Weights of a small image captioner: muon at rate 0.0062.
Rows from block 4 of the image encoder of a small image captioner, named by matrix and row number. Rows with one number belong to one channel. Each number is 128 + 24 x the weight over its row's rms, rounded and kept within 0 to 255. All counts start at 0. After the name is the row's rms in percent of the matrix's.
After each channel's rows are labels from the 100 images, of 14976, where the channel reaches its highest value: "strongest on" is what is common among them. Only what is clearly more common there than usual is listed. The data: photos with spoken descriptions (Open Images, Localized Narratives).
# convs0: first 3x3 conv, stride 2 (encoder.blocks.4.convs.0.weight, 256x128x3x3, each kernel summed), inputs 0-127
# convs1: second 3x3 conv (encoder.blocks.4.convs.1.weight, 256x256x3x3, transposed, each kernel summed), outputs 0-127

convs0.95 087 [154 127 143 155 133 115 103 129 126 107  84 117  82 137 108 123 148 105 174 115 137 134 113 150 130 119  99  93 146 133 155 125 155 133 113 130 133 131 153 111 167 130  87 132 148 158 119 114 127 113 105  82 125 116 130 109 106 121 140 131 126 137 146  79 137  93 125 179 138 127 152 135  74 133 142  96 112 182 125 124 124 128 145 125  71 137 149 144  87 123 153  92 166  61 121  93 149 177 143 145 101 112 155 173 173 103 105 100 132 111 133 109 132 126 131  95 152 122 136  96 100  86 143 128 136 116 122 154]
convs1.95 104 [107 118 206 160  88 101 130  96 131 157 155  88 106 165 132 135 120 180 142 105 130 123 133 117 135 165 138  94 161 135 136 143 117 103 153 169 107 118 110  90 118 142 134  84 106 121 122 135 110 114 100 139 177 111 123  79 121 147 146 134 124 111 124 131  75 131 123 123 136 107 116 117 145 113 128 150 163 108 123 111 109 145 134 155 137 134  98 139 143 117  85 123  97 134  89  69 132 119 172 165 121  86 124  98 126 140 118 129 138 143 141 139 161  90 142 113 153 154 176 157 108 114 142 124 122  87 106 152]
strongest on: text has "holding"; text has "man"

convs0.144 088 [155 101 173  72 127 157 153 118 106 143 145 102 145 122 154 118 138  88 136  62 105 113 105 139 102  64 116 106 134 148 116 151 154 128 129 124 117 163 159 133 140 125  65 121 174 110 150 125 132 107 153  68 103 121 150 132 139 141  99 111 138 137 123 153 145 123 112 138 152 134 176 135 143 108 124 147 130 122 126 131 133 133 133  99 155 117 141 134 152 144 116 121  94 131 129 106 129 106 132 187 123  94  97 127  96  98 108 154 135 122 136  92 136 148 140 110 102 143 134 157 195 146 112 131  98 135 170 125]
convs1.144 107 [152 129 110 161 113 104 157 127 107 141 162 122 122 215 143 154 130 121 142 152 101 144  94 135 130 149 100 128 145 116 136 134 143 126 126 133 149  93 142 141 121 114 157 128 126 128 150 136 150 128 166 139 112 101 122 168 136 118 155 187 182 135 160 154  66 159 100  88 112 121 161 136 128 112  87 118 186 122 145 163  92 137 105 130 158 144 150 135 149 108  72 155 139 140 134  76 114 111 158 108 160 115 117 131 141 138 145 133 136 142  92 132 130 157 119 121 143 155 136 126 111 147 156 122 128  98 119  95]
strongest on: text has "wall"; text has "man"; text has "wearing"

convs0.52 074 [159 119 111 143 133 120 123 125 118 115 103 116 109  81 150  66 122 159 101  88 105 106 127 160 103 102 133 118 136 101 144 107 136 134 117 148 109 145 139 156 146 130  96 112 143 138 124  88 115 117  85  78 161 130 136 112 129 152 141 110 138 102  91 118 138 152  84 101 105 120 147 135  73 126 153 109 129 141 142 126 107 114 133 104 108 148 117 136 135 132 136 180 153 107 127 148 148 100 159 112 126 125 112  84 136 118 124 151 135 127 158  88 145 120 123 151 197 117 141  89 164 214 119 110 149 116 138 138]
convs1.52 093 [ 77 107 112  81 107 140 195 149 166 113  95 133  73 134 123 113 108 146 130 116 152 111  99  83 153 106 137 125 105 146  87 117 119 118 146 132 146 150 149 113 134 135 153 115 134 142 101 125 102 135 102 117 143 138 111 132  85 129 123 130  78 144 112 112 108 122 122 113 123  87 116 117 119 147 144 186 131 104  97 120 116 150 104 152 129 121 135 139 106 109 147 155 122 139 104 142 132 129 136 162 165 127 107 135 102 127 195 119 116  93 115 155  94 112  94 153 140 119 117 120 115 123 122 134 123  92 139 150]
strongest on: text has "holding"; text has "sitting"; text has "wearing"; text has "man"

convs0.124 071 [128 127 155 113 175 153 117 113 128 115 191 127  85 135 105 132  70 123 102 115 120 120 105  94 124 152 137 128 125 118 126 146 101 129 111 107  94 148 187 126 126 116 105 146 115 116 181  92 133 139 166 159 122 134 137 117 140 143 143 157 148 146 108 125 111 109 123 124 124 135 111 129 123 126 118 120  90 155 205 141 113 145 153 117 169 120 121 102  92 141 138 159  99 129  95 153 151  94 150 162 103 127 140 122 118 152 125 164 106  80 104 125  57 118 129 155 109 141 148 125 111 124  82 114  92 119 142 124]
convs1.124 104 [137  95 154 117 135 113 186 131 134 106 161 117 128 158 179 119 124 131 123 147 144 107  98 130 149 133 144 153 128 114  99 136 119 133  84 124 129 139 163 115  97 112 131 143 157 111 123  85 122 106 110 110 137  89 131 169 119 129 125 135 123 147  92 151  87 156 116  80  93 113 121 114 137 110 132 135 115 100  96 158 107 116 118 127 122 129 108 143 120 135 117 149 135 127  97  78 129 159 132 122 102 106 119 106 114 168 164 144 110 103 144 130 158 107 104  99 104 122 100 110  96  93  83 132 141 126 122 118]
strongest on: text has "woman"

convs0.100 088 [ 83 146 135 119 128  93 110 117 134 115 114 153  77 121 128 120 108 141 104 128 155 156 122  98 130 162 164 175 135 143 133 122  95 101 126 118 105 120 159 125 120 120 126 131 185 111 155 126 118 125 175  82 130 111 140 109 123 121  88 105 111  92  95 141 123 152  85 121  94 111 101 142 113  81 147  97 162 160 149 147  68 157 153 114 132 132 154 130  91 122 168 145 129 126 100 123 152  90 123 108 110 114 109 123 158 157 155 108 125 163 101 120 146 157 136 125 178 137 162 163 136 133  91 152 147 135 141 147]
convs1.100 085 [127 145 106 158 188 116 116 128 141 149 136 102 144 127 161 134 107 127 154 179 114 139 149 181 165 140 117 130 106 142 137 154 150 128 116 144 133 126 145 107 133 132 118 163 133 132 120 121 119 137 117 105 123 121 108 135 130 102 124 136 115 166 117 120 130 185 124 110 182 134 117  79 108 138 124 186 136 147 114 162 141 138 141 119 108 146 138  91 118 152 168 109 115 112 116 108 144 106 109 137 178 120 134 115 135  76 188 138 126 134 100 146 116 122 122 169 134 122 128 155 125 154 138 134 157 132 129 108]
strongest on: text has "sky"

convs0.115 097 [125 120  47 130 130  95 103 121 135 140 123 116 122 108 155 200 148 167 148 136 102 123 152 105 157  98 141 127 185 101 141 119  88 155 154 172 122 130 135 123 167 119 101 146 140 146 120 119 116 124 102  85 131 117 150  92 103 130 142 105 151 122 109 116 136 129 178 107  96 157 104 141  93 163 107 121 129 124 128 147 146 141 103 109 144 116 105 107  95  94 137 112 165 145 107 146 147 128 138 108 157 193 101 119  94 146 119 130 121 116 108 122 107 168 118 126 129 141 154 146  86 150 129 103 113 144 141 136]
convs1.115 090 [153 104 136 125 137 110 121 133 114  87 114 109 133 136 117 147 109 129 118 106 154  78 151 129 136  90 159 137 136 134 169 164 119 141 136 154 133 120 139  90 117 152 129 141 101 110 122 101 145 123 118 114 128 113 108  70 100 103  97 134 121 130  86 144 120 177 133 106 124  94  87  90 114 164 146 111 129 161 155 173 153 117 112 139 102 111 128 103 128 138 191 152 134 142 123 162 163 131 148 118 107 115 108 124 135 110 102 141 116 124 138 129 108 123  83 142 147  99  98  91 112  90 104  83 105 132 108  92]
strongest on: text has "water"

convs0.98 097 [132 110  81 128  89 139 145 114  80 134 115 124 137 113 152 146 147 126 151 117 101  93 123 139 146  63 167 132 145 136 151 156 134 103 136 124 152 153 157 164 130  78 127 144  90 118 146 121 125  99 152  79 135 132 140 110 151 115 126 101 164 156 131 153 139 111  94 132 142 117 122 155  93 141 116 115 119 105  96 127 127 135 114 134 125 145  85 135 113 117 136  80 158 107  75  88 152  78 189 155 112 154 134 127 154 114 105 128 142 158 106 115 112 187 126 181 129 117 138 157 141 135 120 114 145 123 112 134]
convs1.98 103 [131 116 108 113 115 110 124 152 108 115 134 142 152 173 128 166 146 159 133 146 145 127 108 158 137  99 147 161 106 150 146 128  98 112 112 109 127 116 166 111 175 136 151 109 139 141 157 111 154 140 104 123 143 130 127 171 144 149 145 153 139 134 109 148 150 159  99  85 125 120 125 126 100 106  91 133 104 112 129 191 125 170 114  95 149 143  97 116 162 204 115 135 134 107 108 164 128 168 150 116 171 124  89 137 133 107 121 139 125 126 106 168 133 137 116 128 140 161 123 110 124 125 148 135 125 172 133 111]
strongest on: text has "lights"

convs0.209 103 [155 135 152 144 152 129 100 104 109  85  73 151 107 125 125 110 160 130 144 108 118 141 115 130 142  68  94 122 135  94  99 156 123  98 111  79 115 116 178 178 144 114 104 149 128 147 118 126 138 137 127  81  76 129 128  79  96 173 106 127 124 127 142 130 111  79 110 140 126 134 145 128  85 114 125  85 118 150 154 127 142 128 160 139 105 139 112 128 114 129 131 115 187 137 131 151 146 129 147 186 117 118  92 109 139 144 150 147 128 149 100 134 167 113 133 124 181 135 122 142 137 157 146 127 110 135 164 136]
convs1.209 083 [110 123  90 159  82 119 161 106 140 152 178 141 136 168 140 153 122 128 152 136 119 147 141 142 141 112 126 162  98 134 181 150 180 145 102 110 122 148 146 146 121 104 139 114 122 182 137 161 157 133 142 149 123 154 124 162 132 121 111 186 128 121 150 173 144  99 111 121 112 112 110 130 100 124 110 119 148 128 119 143 136 154 126 158 144 155 132 136 114 198 127 122 133 136 106 121 109 109 122 141 156 110 125 153 141 113  99 161 125 141 140 153 105 137 103 120 124 146 143 120 125 117 141 133 139 114 125  99]
strongest on: text has "wall"; text has "woman"; text has "wearing"

convs0.8 097 [133 109 125  85 132 127 104  96 105 171 129 143 155 130 154 125 149 118 145 105  98 133 146 168 112 108 119 164 128 121 114 139 146  89  94 107  97 136 142 153 142 110 121  94 171 138 141 114 126 121 128  55 136 136 110 105 109 142  80 103 140  94 142 136 141 113 129 115 149 124 116 137 107  97 125 121 148 122 129  67 133 163 155  80 128 138 117 164 147 125 138 102 141 130 102 101 118  88 131 170 130 130 103 151 103 159 170 139 114 130 121  78 156 111 148 122 134 128 136 158 198 158 106 142 115 127 182 118]
convs1.8 103 [ 85 121 116 148 114 119 201 104 143 143 162  87 113 170 159 121 116 106  98 178 108 182  90 124 109 107 137 172 101 111 104 113 142 146 109 110  93 120 131 116 103 119 124 125 123 165 110 161 145 115 130  84  98 122 127 155 156  96 133 166 159 103 138 165 105 106 121 115  97 132 136 119 110 108 126 141 154 108  94 159  96 145 132 135 145 154 136 129 116 142  89 107 147 123 107 143  40 112 110 136 139 143 117 146 177 122 135 107 135 137 123 134 129 140 112  90  96 154 129 135 138 138 170 124 167 135 132 128]
strongest on: text has "wall"; text has "woman"

convs0.149 092 [198 114 114 168 138 116 106 149 101 102 123 131 112 136 162  91 118 128 151  90 121 176 119 141 139 168 157 110 127 136 131 116  86 123  92 166 105 111  91 151 115 117 105 125 106  97 106 118 134 122 176 139 144 118 139  84 129 132 150 147 147 127 135 141 160 139  98 164 118 114 144 137 116 132 135  73 120 124 138 111 154 111 129 159 120 132 136 135  87 118 162 126 139 102 164 105  86 200 134 152 116  78 125 120 129  96 144 130  90 153 121  92 122 125 120 130 187 108 107 107 154 149 133 113 112 125 122 126]
convs1.149 093 [135 124 146 141 106 124 167  84 123 161 146 109 145 139 180 136 152 174 160 130 113 173  99 152 139 142 164 137 140 137 132 140 106 130 109  96 157 143 123 133 109  78  90 111 143 105 121 138 124 124 113 143 127 100 155 164 148 175 204 151 121 119 131 162 124 125 131  92 121 131 148 108  91 111 122 122 102 108 116 137 125 151 141 143 124 132 109 146  90  92  85 144 124 149  76  95  92 131 146 174 144 126 143 159 127 127 177 136 144 129 126 117 114 147 163 122 135 119 131 135 142 137 149 145 144 133 133 119]
strongest on: text has "standing"

convs0.70 091 [106 156  72 109 124  94 114 129 162 145 103 106 112  93  94 139 162 127 138 136 128 151 144 165  88 122 113 139 146  87 152 143  76  97 136 161  99 136 142 148 112 148 105 175 168 141 152 160 122 155 112 105 158  92 143 148 165 113 146 146 160 122 119 110 135 119 125  88 108 158 119 141  86 127 175  89 161 150 154 158 111 116 110 119  73 145 176 150 124 114 145 126 118  62 153 163 125 118 124 118 132 141 131 134 131 106 104 124 157 136 114 145 137 143 120 127 111 127 144 133 104 152  94 134 138 113 141 151]
convs1.70 076 [124 104 100 174 149 124  82 120 163 121 164 125 124 125 110  97 115 145 143 168 158 122 143 162 125 127 109 134 146 140 162 150 110 150 159 160 157 113 124 138 106 121 120 153 125 151 111 138 114 132 128 143 158 122 112 128 143 146 141 111 152 126 136 137  73 127 128 116 189 112 116 135 126 119 120 182 158 151 102 156 162 113 119 113  99 100 124 116 154  97 184  97 114 135 121 115 153  95 134 116 110  92 115  92 113 115 107 138 121 133 104 116 133 126 112 146 135 106 107 139  97 122 120 111 118 123 105 111]
strongest on: text has "buildings"

convs0.59 078 [112  98 127 116 147 115 137 102 128 150 128 128  85 166  78 139 108 130 104 154  95 137 130 149 137 134 102 121 154  92 122 140 138 152 145 107 134 159 134  66 109 116  90 158 108 142 123 148 118 133  92 113  99 136  94 122 109 111 160 161 110 180 157 138 129 109  99 125 121 131 174 111 138 166 135  95 111 140 105 100 118 120 147 144 125 120  97 122 161 133  96 116 112  77 152 122 131 128 116 144 135 116 140  94 145 168 105 188 123 139 105 103 101 107 109 159 114 162 122  99  81  84  96 139 128 104  82 134]
convs1.59 149 [147 177 171 121 141 104 157 156  84 117 107  98 155 175 103 149 108 122 134 140 155 106 109 119 118 107 146  96 130 153 154 109 154  85 104 126 121 110 158 111 137 123 161 124 122 153 114 134 100 122 137 139 151 127 146  91 130 134 138 121 127 154 118 204  98 133 127 134 120 124 132 144 122 106 110 111 121 154 160 140 120 119 118 161 118 135 150 109 109 132  80 149 129 144 133 112 108 104 139 138 121 142 146 127 103 142 123  92 165 141 144 119 148 172 141  93 115 131 120 138 153 160 157 159 135  76 141 142]
strongest on: text has "woman"

convs0.111 097 [125 106  97  93  82 147 137  83 146 132 134 139 124 147 136 126  94 140 118 118 135 161 130 122 148 125 115 194 125 111 121 125 118 135 121 196  87 146 102 137 107 136 102 103 161 123 163 180 130 143 127 163 108 117 117 135 156 121 100 133 154  86 128  87 135  99 114 125 138 120  79 131 115 127 120 160 130  57 153 106 134 136  77 151 151 104 104  90 146  99 145 125 140 147 120  96 137 139 103 105 160  89 124 127 101 137 137 143 140 146 130 120 116 148 144 131 125 125 124 153 164 162  95 122 173 135 172 126]
convs1.111 087 [117 147 106  98 106  96 137 123 126 172 133 169 150 118 135 106 128 142 107 115  93 155 166 121  97 127 117 135  89 104 123 112 141  91 145 140 136 133 117 125 120 133  91  97 136 114 182 123 139 135  99 118 125 137 142  91 140 122  99 124 162  97 137 125 113 126 141 163 138 151 165 108 110 145 194 117 126 126 151 161 154 134 153  87 113 115 129 138 134 129 151 137 143 157 144 130 101 105 123  85 132 142 145 118 110 130 106 151 111 155 122 125 133 142 133 119  97 124 127 143 136 148 126 111 126 165 112 185]
strongest on: text has "sky"; text has "trees"; text has "plants"

convs0.183 075 [115  95 168 143  97 153 154 130  84 143 123 133 137 114 103 148 105 107 150  83 172 151 153 129 124  95 117 144 106 112 144 131 165 100 137  90  92 150 153 144  82 140  78 104 124 145 170 157 121 141 143  95 122 118 131  85 133 144  97 162 143 160 134 114 119  97 119 102 122  98 157 136  94  63 135 110 142  92 154 146 123 127 134 131 105 108 137 142 142 128 140 131 129  58 148 127 128 132 146 135 146 143 138 141 133 149  97 133 131  75 169 113 110  92 140 138 147 133 157 110  98 135 130 142 142  89 143 157]
convs1.183 119 [181 118 173 125 143  70 124 144 119  97 120  74 133 158 106 116  97 186 116 130 144 124 145 110 127 140 135  94 157 126 131 125 106 110 135 107 161 104 155 143 131 172 130 121 119 114  88 126 136 122 113 150 174 134 130 135 102 155 124 138 130  74 124 155  81 161 114 131 130 110 108 142 137  83  90 120 127 150 155 136 104 117  91 142 104 113 123 100 117 107  96 145 116 150  85 108 149 139 139 149 160 100 142 131  89 132 114 113 138 154 131 154 125 167 134 118 124 141 147 139 147 148 144 156 130 102 167 155]
strongest on: text has "table"; text has "sitting"

convs0.207 095 [111 124 120  93 150 149 140 109 117 133 156 131 116 176 135 150 154 140 154 122 113 130 157 142 107 125 120 160  92 132 131 149 178 125 184 136  99 169 122  88 116 137 161 115 109 141 150 131 140 180 112 110 117 114 102 113 156 142 111 148 154 146 118 138  89 103 111 147  97 118 105 139 145 146 143  99 142  89 153 161  99 143  99 148 162 110 122 104 124 127 160 112 138 122 145 162 147 192 140 111 104 171 156 108 127 137 111  91 119  77 109 151  98 110 135 116 138 123 136 113 154 177 111  98 150 109 176 152]
convs1.207 082 [150  99 119 117 141 130 152 129 118 146 171 147 121 139 139 126 116 116 123 118 110 111 126 129 123  62 122 132 124 131  79 116 119 137 191 112 153 162  78 137 129 102 122 109 130 114 142  89 108 132 143 138 147 104  94 142 130 106  74 125 121 144 106  84  89 155 121 163 140 143 109 180 124 140 114 137 131 114 125 125 109 114 128 105 101 119  99 136 188 110 111 189 142 118 109 122 129  96 107  86 103 122  89 123 106 100 111 109 119  74 141 120 156 123  87 108 129 120 126  94 109 111 110 110 105 166 120 136]
strongest on: text has "bottom"

convs0.161 098 [136 133 119 129 103 141 100 132 130 152 136 116 101 175 166  95 107 118 128 159 159 149 124 136 144  99 151 129 130 138 135  96 176 149 111 143 135 133 102 153 151 124 142 112 105 156 127 116 151 111 133 109 127 110 140 116  93  82 165  85 106 110 108 133 120 156 135 142 128 142 143 121  98 103 146 139 136 128 108 134 188 142 112  86  81 145 140 126 161 130 106 142  96 123 127 188 146 118 114  94  75 123 113 131 135 129 147 107 154 116  96  76 172 151 148 154  97 157 146 173 123 124 166 173 152 170 149 139]
convs1.161 067 [167 125 205 156 118 148 111 108 177 142 123 160 170 108  81 128 120 145 111 150 105 126 170 160 137 118 168  94 173 117 135 126 103 138  98 148 101 105 153  95 123 147 136 120 139 138 119  96 138 188 131 133 148 124 121 130 132 132  77  85 120 121 129 114 146 152 133 140 134 105 113 147  99 148 136 116 125 160 149 119 148 129 133 160  90 102 139 115 123 156 181 137 126 128 128 152 112 161 153  92 154 146 102 129 124 139 108 154 138 108 123 119 140 119 135  88 121 117 110 127 155 130 131 111 134 121 111 181]
strongest on: text has "grass"

convs0.165 103 [122  98 167 107 126 129 114  95 112  99 124 148 117 100  89 128 179 126  94  80 142 180 125 115 131  96 111 137 174 135 165 154 133 104 130 115 162 136 125 117 113 142 113 107 125 112 106 151 105 153 159 138 137 122 135 121 121 128 122 198 162 151 188 128 124 127 145 102 120 141 130 114 106 143 121  76 128 111 111 156 121 144 133 119 101 119 143 154  75 113 128 161 171  98 142 123 136 146 140  99 110  99 126 135 112 109 103 119 149 160 130  80  74 126 104 136 179 115 142 124 107  89  99 123 134 100 134 110]
convs1.165 112 [120 129 147 138 149 124  90 139 108 143 184 114 167 143 168 146 133 132 153 111 140 162 115 157 140 165 118 168 144 118 116 148 145 109 144 150 159 110 128 170 130 139 162 138 141 102 134 138 160  97 161 147 191 125 103 169 114 126 163 126 167 125 175 116  96 139  89  97 115 144 125 114 120 124 115 127 138 158 120 145 129 118 113 113 107 135 141 113 134 214 146 145 125 133  95  85 189 114 106 112 130  95 129  89 130 110 163 130 124 108 138 120 151 107  74 169 108 115 129 124  86  57  75 137 144 146 111 103]
strongest on: text has "trees"

convs0.103 087 [144 177 130 128 128  88 124 138 133 138 152 162  63 137 133  81 141 152 136 117 174 128  68  94 153 149 101 135 156  94 133 160 109 146 137 157 103 141 100 122 119  99 110 121 116 110 133 125 105 144 151 131 125  82 101 127 138 102 137  83 106 134 128 122 147 101 126 146 127  98 157 153 135 157 134 128 145  76 139 122 158 130 118 112  98 117 131 122  98 127 127  92 141 115 107  78 125 134 132 123  94 112 125 120 119 101 132 110 156 104 121 128 129 136 109 115 146 104 145 100 152 150 120 104 198 201 108 160]
convs1.103 139 [112 153  61 135 146 154 140 151  96 122 185 104 139 109 112 148 106 115 139 121 135 135  94 151 101 191 141 105 133 120 185 140 152 133 126 158 177 145 173 125 120 117 100 151 131 128 127 174 153 114  71 167 142 168 145 140 125 119 174 135 160 102 133 124 134  93 114 126 135 111 135 114 110 112 118  91 193 175 102 101 107 130  81 148 126 114 176 106 121 135 117 131 137 138 115 134 120 107 147 122 104 130 154 117 156 132 131 107 129 102 117 118 104 135 117 103 122 172 120 113  92 102 125  92 135 135 134 143]
strongest on: text has "black"

convs0.77 082 [120 107 149  97 133 129 111 115 124  98  96 108  87 111 106 142 186 170 135 158 122 169 123 116 104 133 120  73 104 124 125  88 145 140 125 148 111 129 112 153 154 106 136 136 114 119 125  99 155 153 155  82 138 153 152 148 131 116 154 134 149 153 119 140 184 122 152 126  98 123  97  99  84 108 110 123 119  92  99 145 157 133 115 110 136  90 169 158 139 142 114 105 107  82 148 132 140  92 188 148 136 106 147 117 139 170 127 108 152 107 127 145 124 156 133  91 133 114 145 141 130 175 169 120 146 117 161 106]
convs1.77 079 [163 131 113 160 150 173 133 171 134 166 143 126 120 108 144 148 131 146 115  90 115 136 123 155 150 140 154 118 183 124 161 141 115 167 140  82 187 179 179 161 122 145 135  99 196  93 134 153 158 157 129 137  95 121 123 135 179 123 158 133 216 163 131 143 101 103 141 154 145 147 107 145 128 143 125 129 200 118 124 135 143 169 143 128 120 125 136 151 136 167 178 128 128 152 148 134 115 113 153  99 100 108 139 111 146 140 191 123 122 118 138  97 146 150 163 104 139 125 113 155 125 141 139 110 103 130 117 174]
strongest on: text has "black"

convs0.93 164 [160 130  91 144 144 137 112  99  95 135 140 120 109 122 119 118 124 115 133 105 156 113 127 125 121 157 123 121 135 139  97 134 117 133 149  42 137 149 116 157 113 142 118 127 156 134  98 119 136 128 173 105 162  98 125 121 123 120 104 122 119 158 111 111 143 112 102 133 128 124 113 136 222 112 134 106 151  95 169 151 156 122 140 139 130 104 117 114 156 134 124 109 136  78  99 103 130 109 144 116 155 137 133  96 125 149 131 123 119 151 125  99 124 139  89  82  68 139 175  75 152 160 101 162 172 144 138 134]
convs1.93 158 [138  84 122  87 154 131 120 137 125  90  96 109 125 167 126 108 137 102 109 121  92 125 115  80  88 135  83 101 119 126 126  80 148 136 111 112 129 137 137 170 159 130 120 163 177 123 171 140 167 162 145 159  83 144 110  99 130 111 135 140 174 134 166 128 115 132 136 116 131  74 129 107 136 129 131 137 112 136 129 121 142 124  90 143 125 120 148 128 142 112 139 139 121 122 127 177 129 124 136 106 115 141 141 114 148 117 125 139 120 151 130 124 159 134 128 130 107 149 148 141 130 146 156 123 129 111 131 122]
strongest on: text has "white"; text has "black"