python train.py --image_size=32 --crop_scale_min=0.7 --vocab_size=4585 --encoder_activation="relu" --decoder_norm="layernorm" --decoder_fused_qkv=false --decoder_bias="all" --lr=0.0062 --steps=26200
Rows from block 4 of the text decoder, named by matrix and row number. Rows with one number belong to one neuron. Each number is 128 + 24 x the weight over its row's rms, rounded and kept within 0 to 255. All counts start at 0. Numbers have three digits each. After the name is the row's rms in percent of the matrix's.
# fc1: MLP up (decoder.blocks.4.mlp.fc1.weight, 1280x320), inputs 0-159
# fc2: MLP down (decoder.blocks.4.mlp.fc2.weight, 320x1280, transposed), outputs 0-159
fc1.1083 068:132156150114113144113170129131150171118114157178111155109163169133134122145138071106161107092134175111113107120111123131169095144069102167186102128131123101153143119102142135156166142127073156133115134161115145161130134153124104103091112136111109102130145172138156099130116086121124107080126121152094151119120111136147118137190116154123184096111196144108107123165103137127119126144143139157165150109157135108096121127128130113125150154146109112133142125100108140075110136107126157
fc1.1084 094:142092142119163150143167130082130175135158128074136103161141129125126129105121142117095137160139129134132099135145148134127128091129157113140128123134113149154093119118093149117111164170139136119107154122157125168121130140157115149093144130099135092110142160124116142124111102128157126128139179060067141111129108132121133111109063117064109140170133132196142100141106157134154132140150115152139085100124103113119140105116148110138117133125105137178110153131118104128129099151086155
fc1.1085 099:074102116170170143116108117147158120137105086140103113126139106125163131138166093144143158117139133160117120177123127121092143142133170170115150093161154115146131157130139163113163163104149133135142131131091133142163122043170080132153101158158167140132109125139098096129155162100063124133158142119099093166110135078126129108150096111077118119157153096117119113159085199116143120095133126128123107141127169117159142134116124106120145153106109141170140164133118168151108157149104153
fc1.1086 053:160118096093139068103096149126113126091144104119141131128122067142141142104095139123112178122094095155119126131121110135126155125109131162095168150079118142150076106143087144143122166117099142099130117162116153148146108126141108127125108151118139126126116092117136120164193155134133113099167097150131136126142147108089099153116146147143136154128112122128177122104130113124147201160169111142139109128124146113093134088139157161159159125118124139135136085123080158155101127160137118
fc1.1087 141:077106168121051139154115098159146162126128131121131109096117082128137136106154162140123141157128127154149104102152137129088161143137093080102165164146125192111140130163112129113146153152115123107102182114155127135166091143124112104142149134115107110129162142114117136124107119142143097138140124125121123128137079121118150121143142148123152128140142156127105156132145137147116127131101156122100114129145112112119110111131121106162084122146129105104125151139152150129114114118105114
fc1.1088 085:098136111177121138141122151113119134115134175105158108143114152110142109113132164131128150132137126163136125090149131106126101147095147132138077143091116090116117107119117159143137163166131113149151123158090105146100153116137127133120114163074108128083138123093104176157067122137130132110130128100127118147199137093095105153159165155133126155127121125135125118128146100140165138152108148154156142131133127121171148112106152103109071164177125147125138099093137124123089128119117114
fc1.1089 088:129122126149139140158112129160109127108168110105106084114155150117142108134126122125145102144131137141118121143131124132123104126165122135139143114119128151145133136125134136121085068141159189148179123127103108149126159182130139083146145183160101180107154109138124168112134156121109128124162120111203137146129108129170117155093137097097132108131097162156086142195124119122143104125082112085118151111079101142093104124102143132143128130143155134122104142161126134115151175119117101
fc1.1090 082:109164113093144129123104085133173127124133163148110128119119102106127136097137112147134112089166156144181106128137160183108101107125101115107129118158148150142143139147112106145146110136112118167127157134094151129114115083150093139107072211109080125085122134083131110137111159127135084106141126139076165079160137138128134136086151134123137121114133124138136113157161106098075166114166103105078113131127112149113134159125153134152144140180123081163113087156157154098101099131114126
fc1.1091 120:148087108107150118142157129132120134128143119162158096132154104118095127182168165117138156139120146146111128095139197105126119123135086130162150117127111165162132086134076125122113142152118108170135144123139105109130183157093129178124093099100113101113155155142122158099116095119084075166170155109105158146145142171117142146117123119142139129132132155125117158157107115129161093121142148150119141128097127107093124101117113091146109140103102121114147154132132073118133142132140125
fc2.1083 071:149132173085116112115171098109141123175107157095106134133106100135132174131167146094131160094154100116121107100152105117131132134133155101107149095139115126149148155115121200117071117119106181133140119114116172143121159146119126100119078143121120118105113141134096156098106130143110148138102139161109126124108124112146127107110144171083146107120119135143125122084157164108136134102145145107090075167142125123116148130132127104156142111185135107134151139096156139151147140104132116
fc2.1084 097:085124187129126127136131091088140118098175177090158131120132067125134123101095139139110129076137173137119154145152146156130144121138167116108090081110105140100106110140116140109120150148130123122103153190125146141155187108144131099081182129125128116152149102136107086145109131164104146103143160184165132153118133116106122102117191122136141129147168190119149101136105140102160166123112146105120114105132114100158118127102185122114114164080171151097112156094151144112128126123125162
fc2.1085 095:110136127190101133174125084123125119126135137112105124118093137114149086115114111134132129162123102129115100186109141125137106045138176171137139122138156134151132078121143135185139132110104099121131118097135143127143090149129096164133134160103138121121116132166118106148141149138121138106123185146125142166133130106115145112100135120138170115118133149146146106157091125107103123133136137107108121127125133126186104144087106132106130138096131143098161176113108187130140147141153117
fc2.1086 058:134120173117131116135120125130114122143106125131140098155179083115146092138125094127174128095139150171128144158176080107107137116112113154119141116157082127164148160141135158126112140093144115090140100132096164130093113120156157132122098141150111152152086066137118107090110109131133169138176117126121097129169081120152088106053139115098088115126115123118121150138127063129094140153136128074117116104115112148120155120175110141117122110076092116142149076133106131154093132157156102
fc2.1087 131:141127148128092124093122122145144130131156170135174134149122109175156169125135121139147128086105135134110136155142115126117110147124136132162121108104094118098121165145124130119118185155117128145120140088130148116109136121148125147077144138149152106129125115124079109113160166086136121087088147137116197122125149098131157090157157107153131152156138141127123173101110113127128070213109164113116089094110122101116117144135160129141091151129121125130115087129109164136087129122097109
fc2.1088 075:120083102132103116132117119130130138170171189152153173172169120148151099106095116124140108122096175157169128141105151125093126122142131082125148173106151095127134126131143128129158072111126123127088116158116107120125114122134107100110142152159117118112163118082108098115154141142091101118146137128157134107114148088155135117084110134112123117136134113096101165146122161161113116111117144111094169131165128164141128060095172109125130147132166146106127125114143162137120091151100157
fc2.1089 084:144090099099124147132143139144077160151149130100115103159134133098119140117121127113120136146165125112125175145088133149097145122103137104109132152093129099110158156092089120162127107163135137080140119114163119138154145132153141124140123136144134099141134116161105109122070121146131111133082125111154092113164142139124142159177128083114114141151145167150142141174137108132090119149093151094127126140119135157142143153125118068165138169150183150150152102102117127161103144138123132
fc2.1090 080:165138142147187140089120171098116129121140109121149134110162141117151133097117088124137143119102117170150120144125148137138119159149179155137120085115125110119108160146136123102090138081124130144113146124140154147130135113112102140097106114148131176105136185091111154100120103138133169173115124128102141124177115188116143129123136092139118127183064150125133120122114158109113091116146125116116113110164110128144112124087102110074128113089113120160105105183145128116101127155115094
fc2.1091 124:131099110122146126153143144097107105163129152133132122140164174144121139155151137159134091163116108154109106164109131115159164148113134131110121142108112131104129089148108108135125157115117097129107199112124121128063116136136085148130156112129095114079132142094131150120137153178140155141147171124134088113108118147127152158160105114099136153139120158133154160140093127069130106111109113146135177105134152100120128088082135139070122138100172147111146116117157131112109121130166116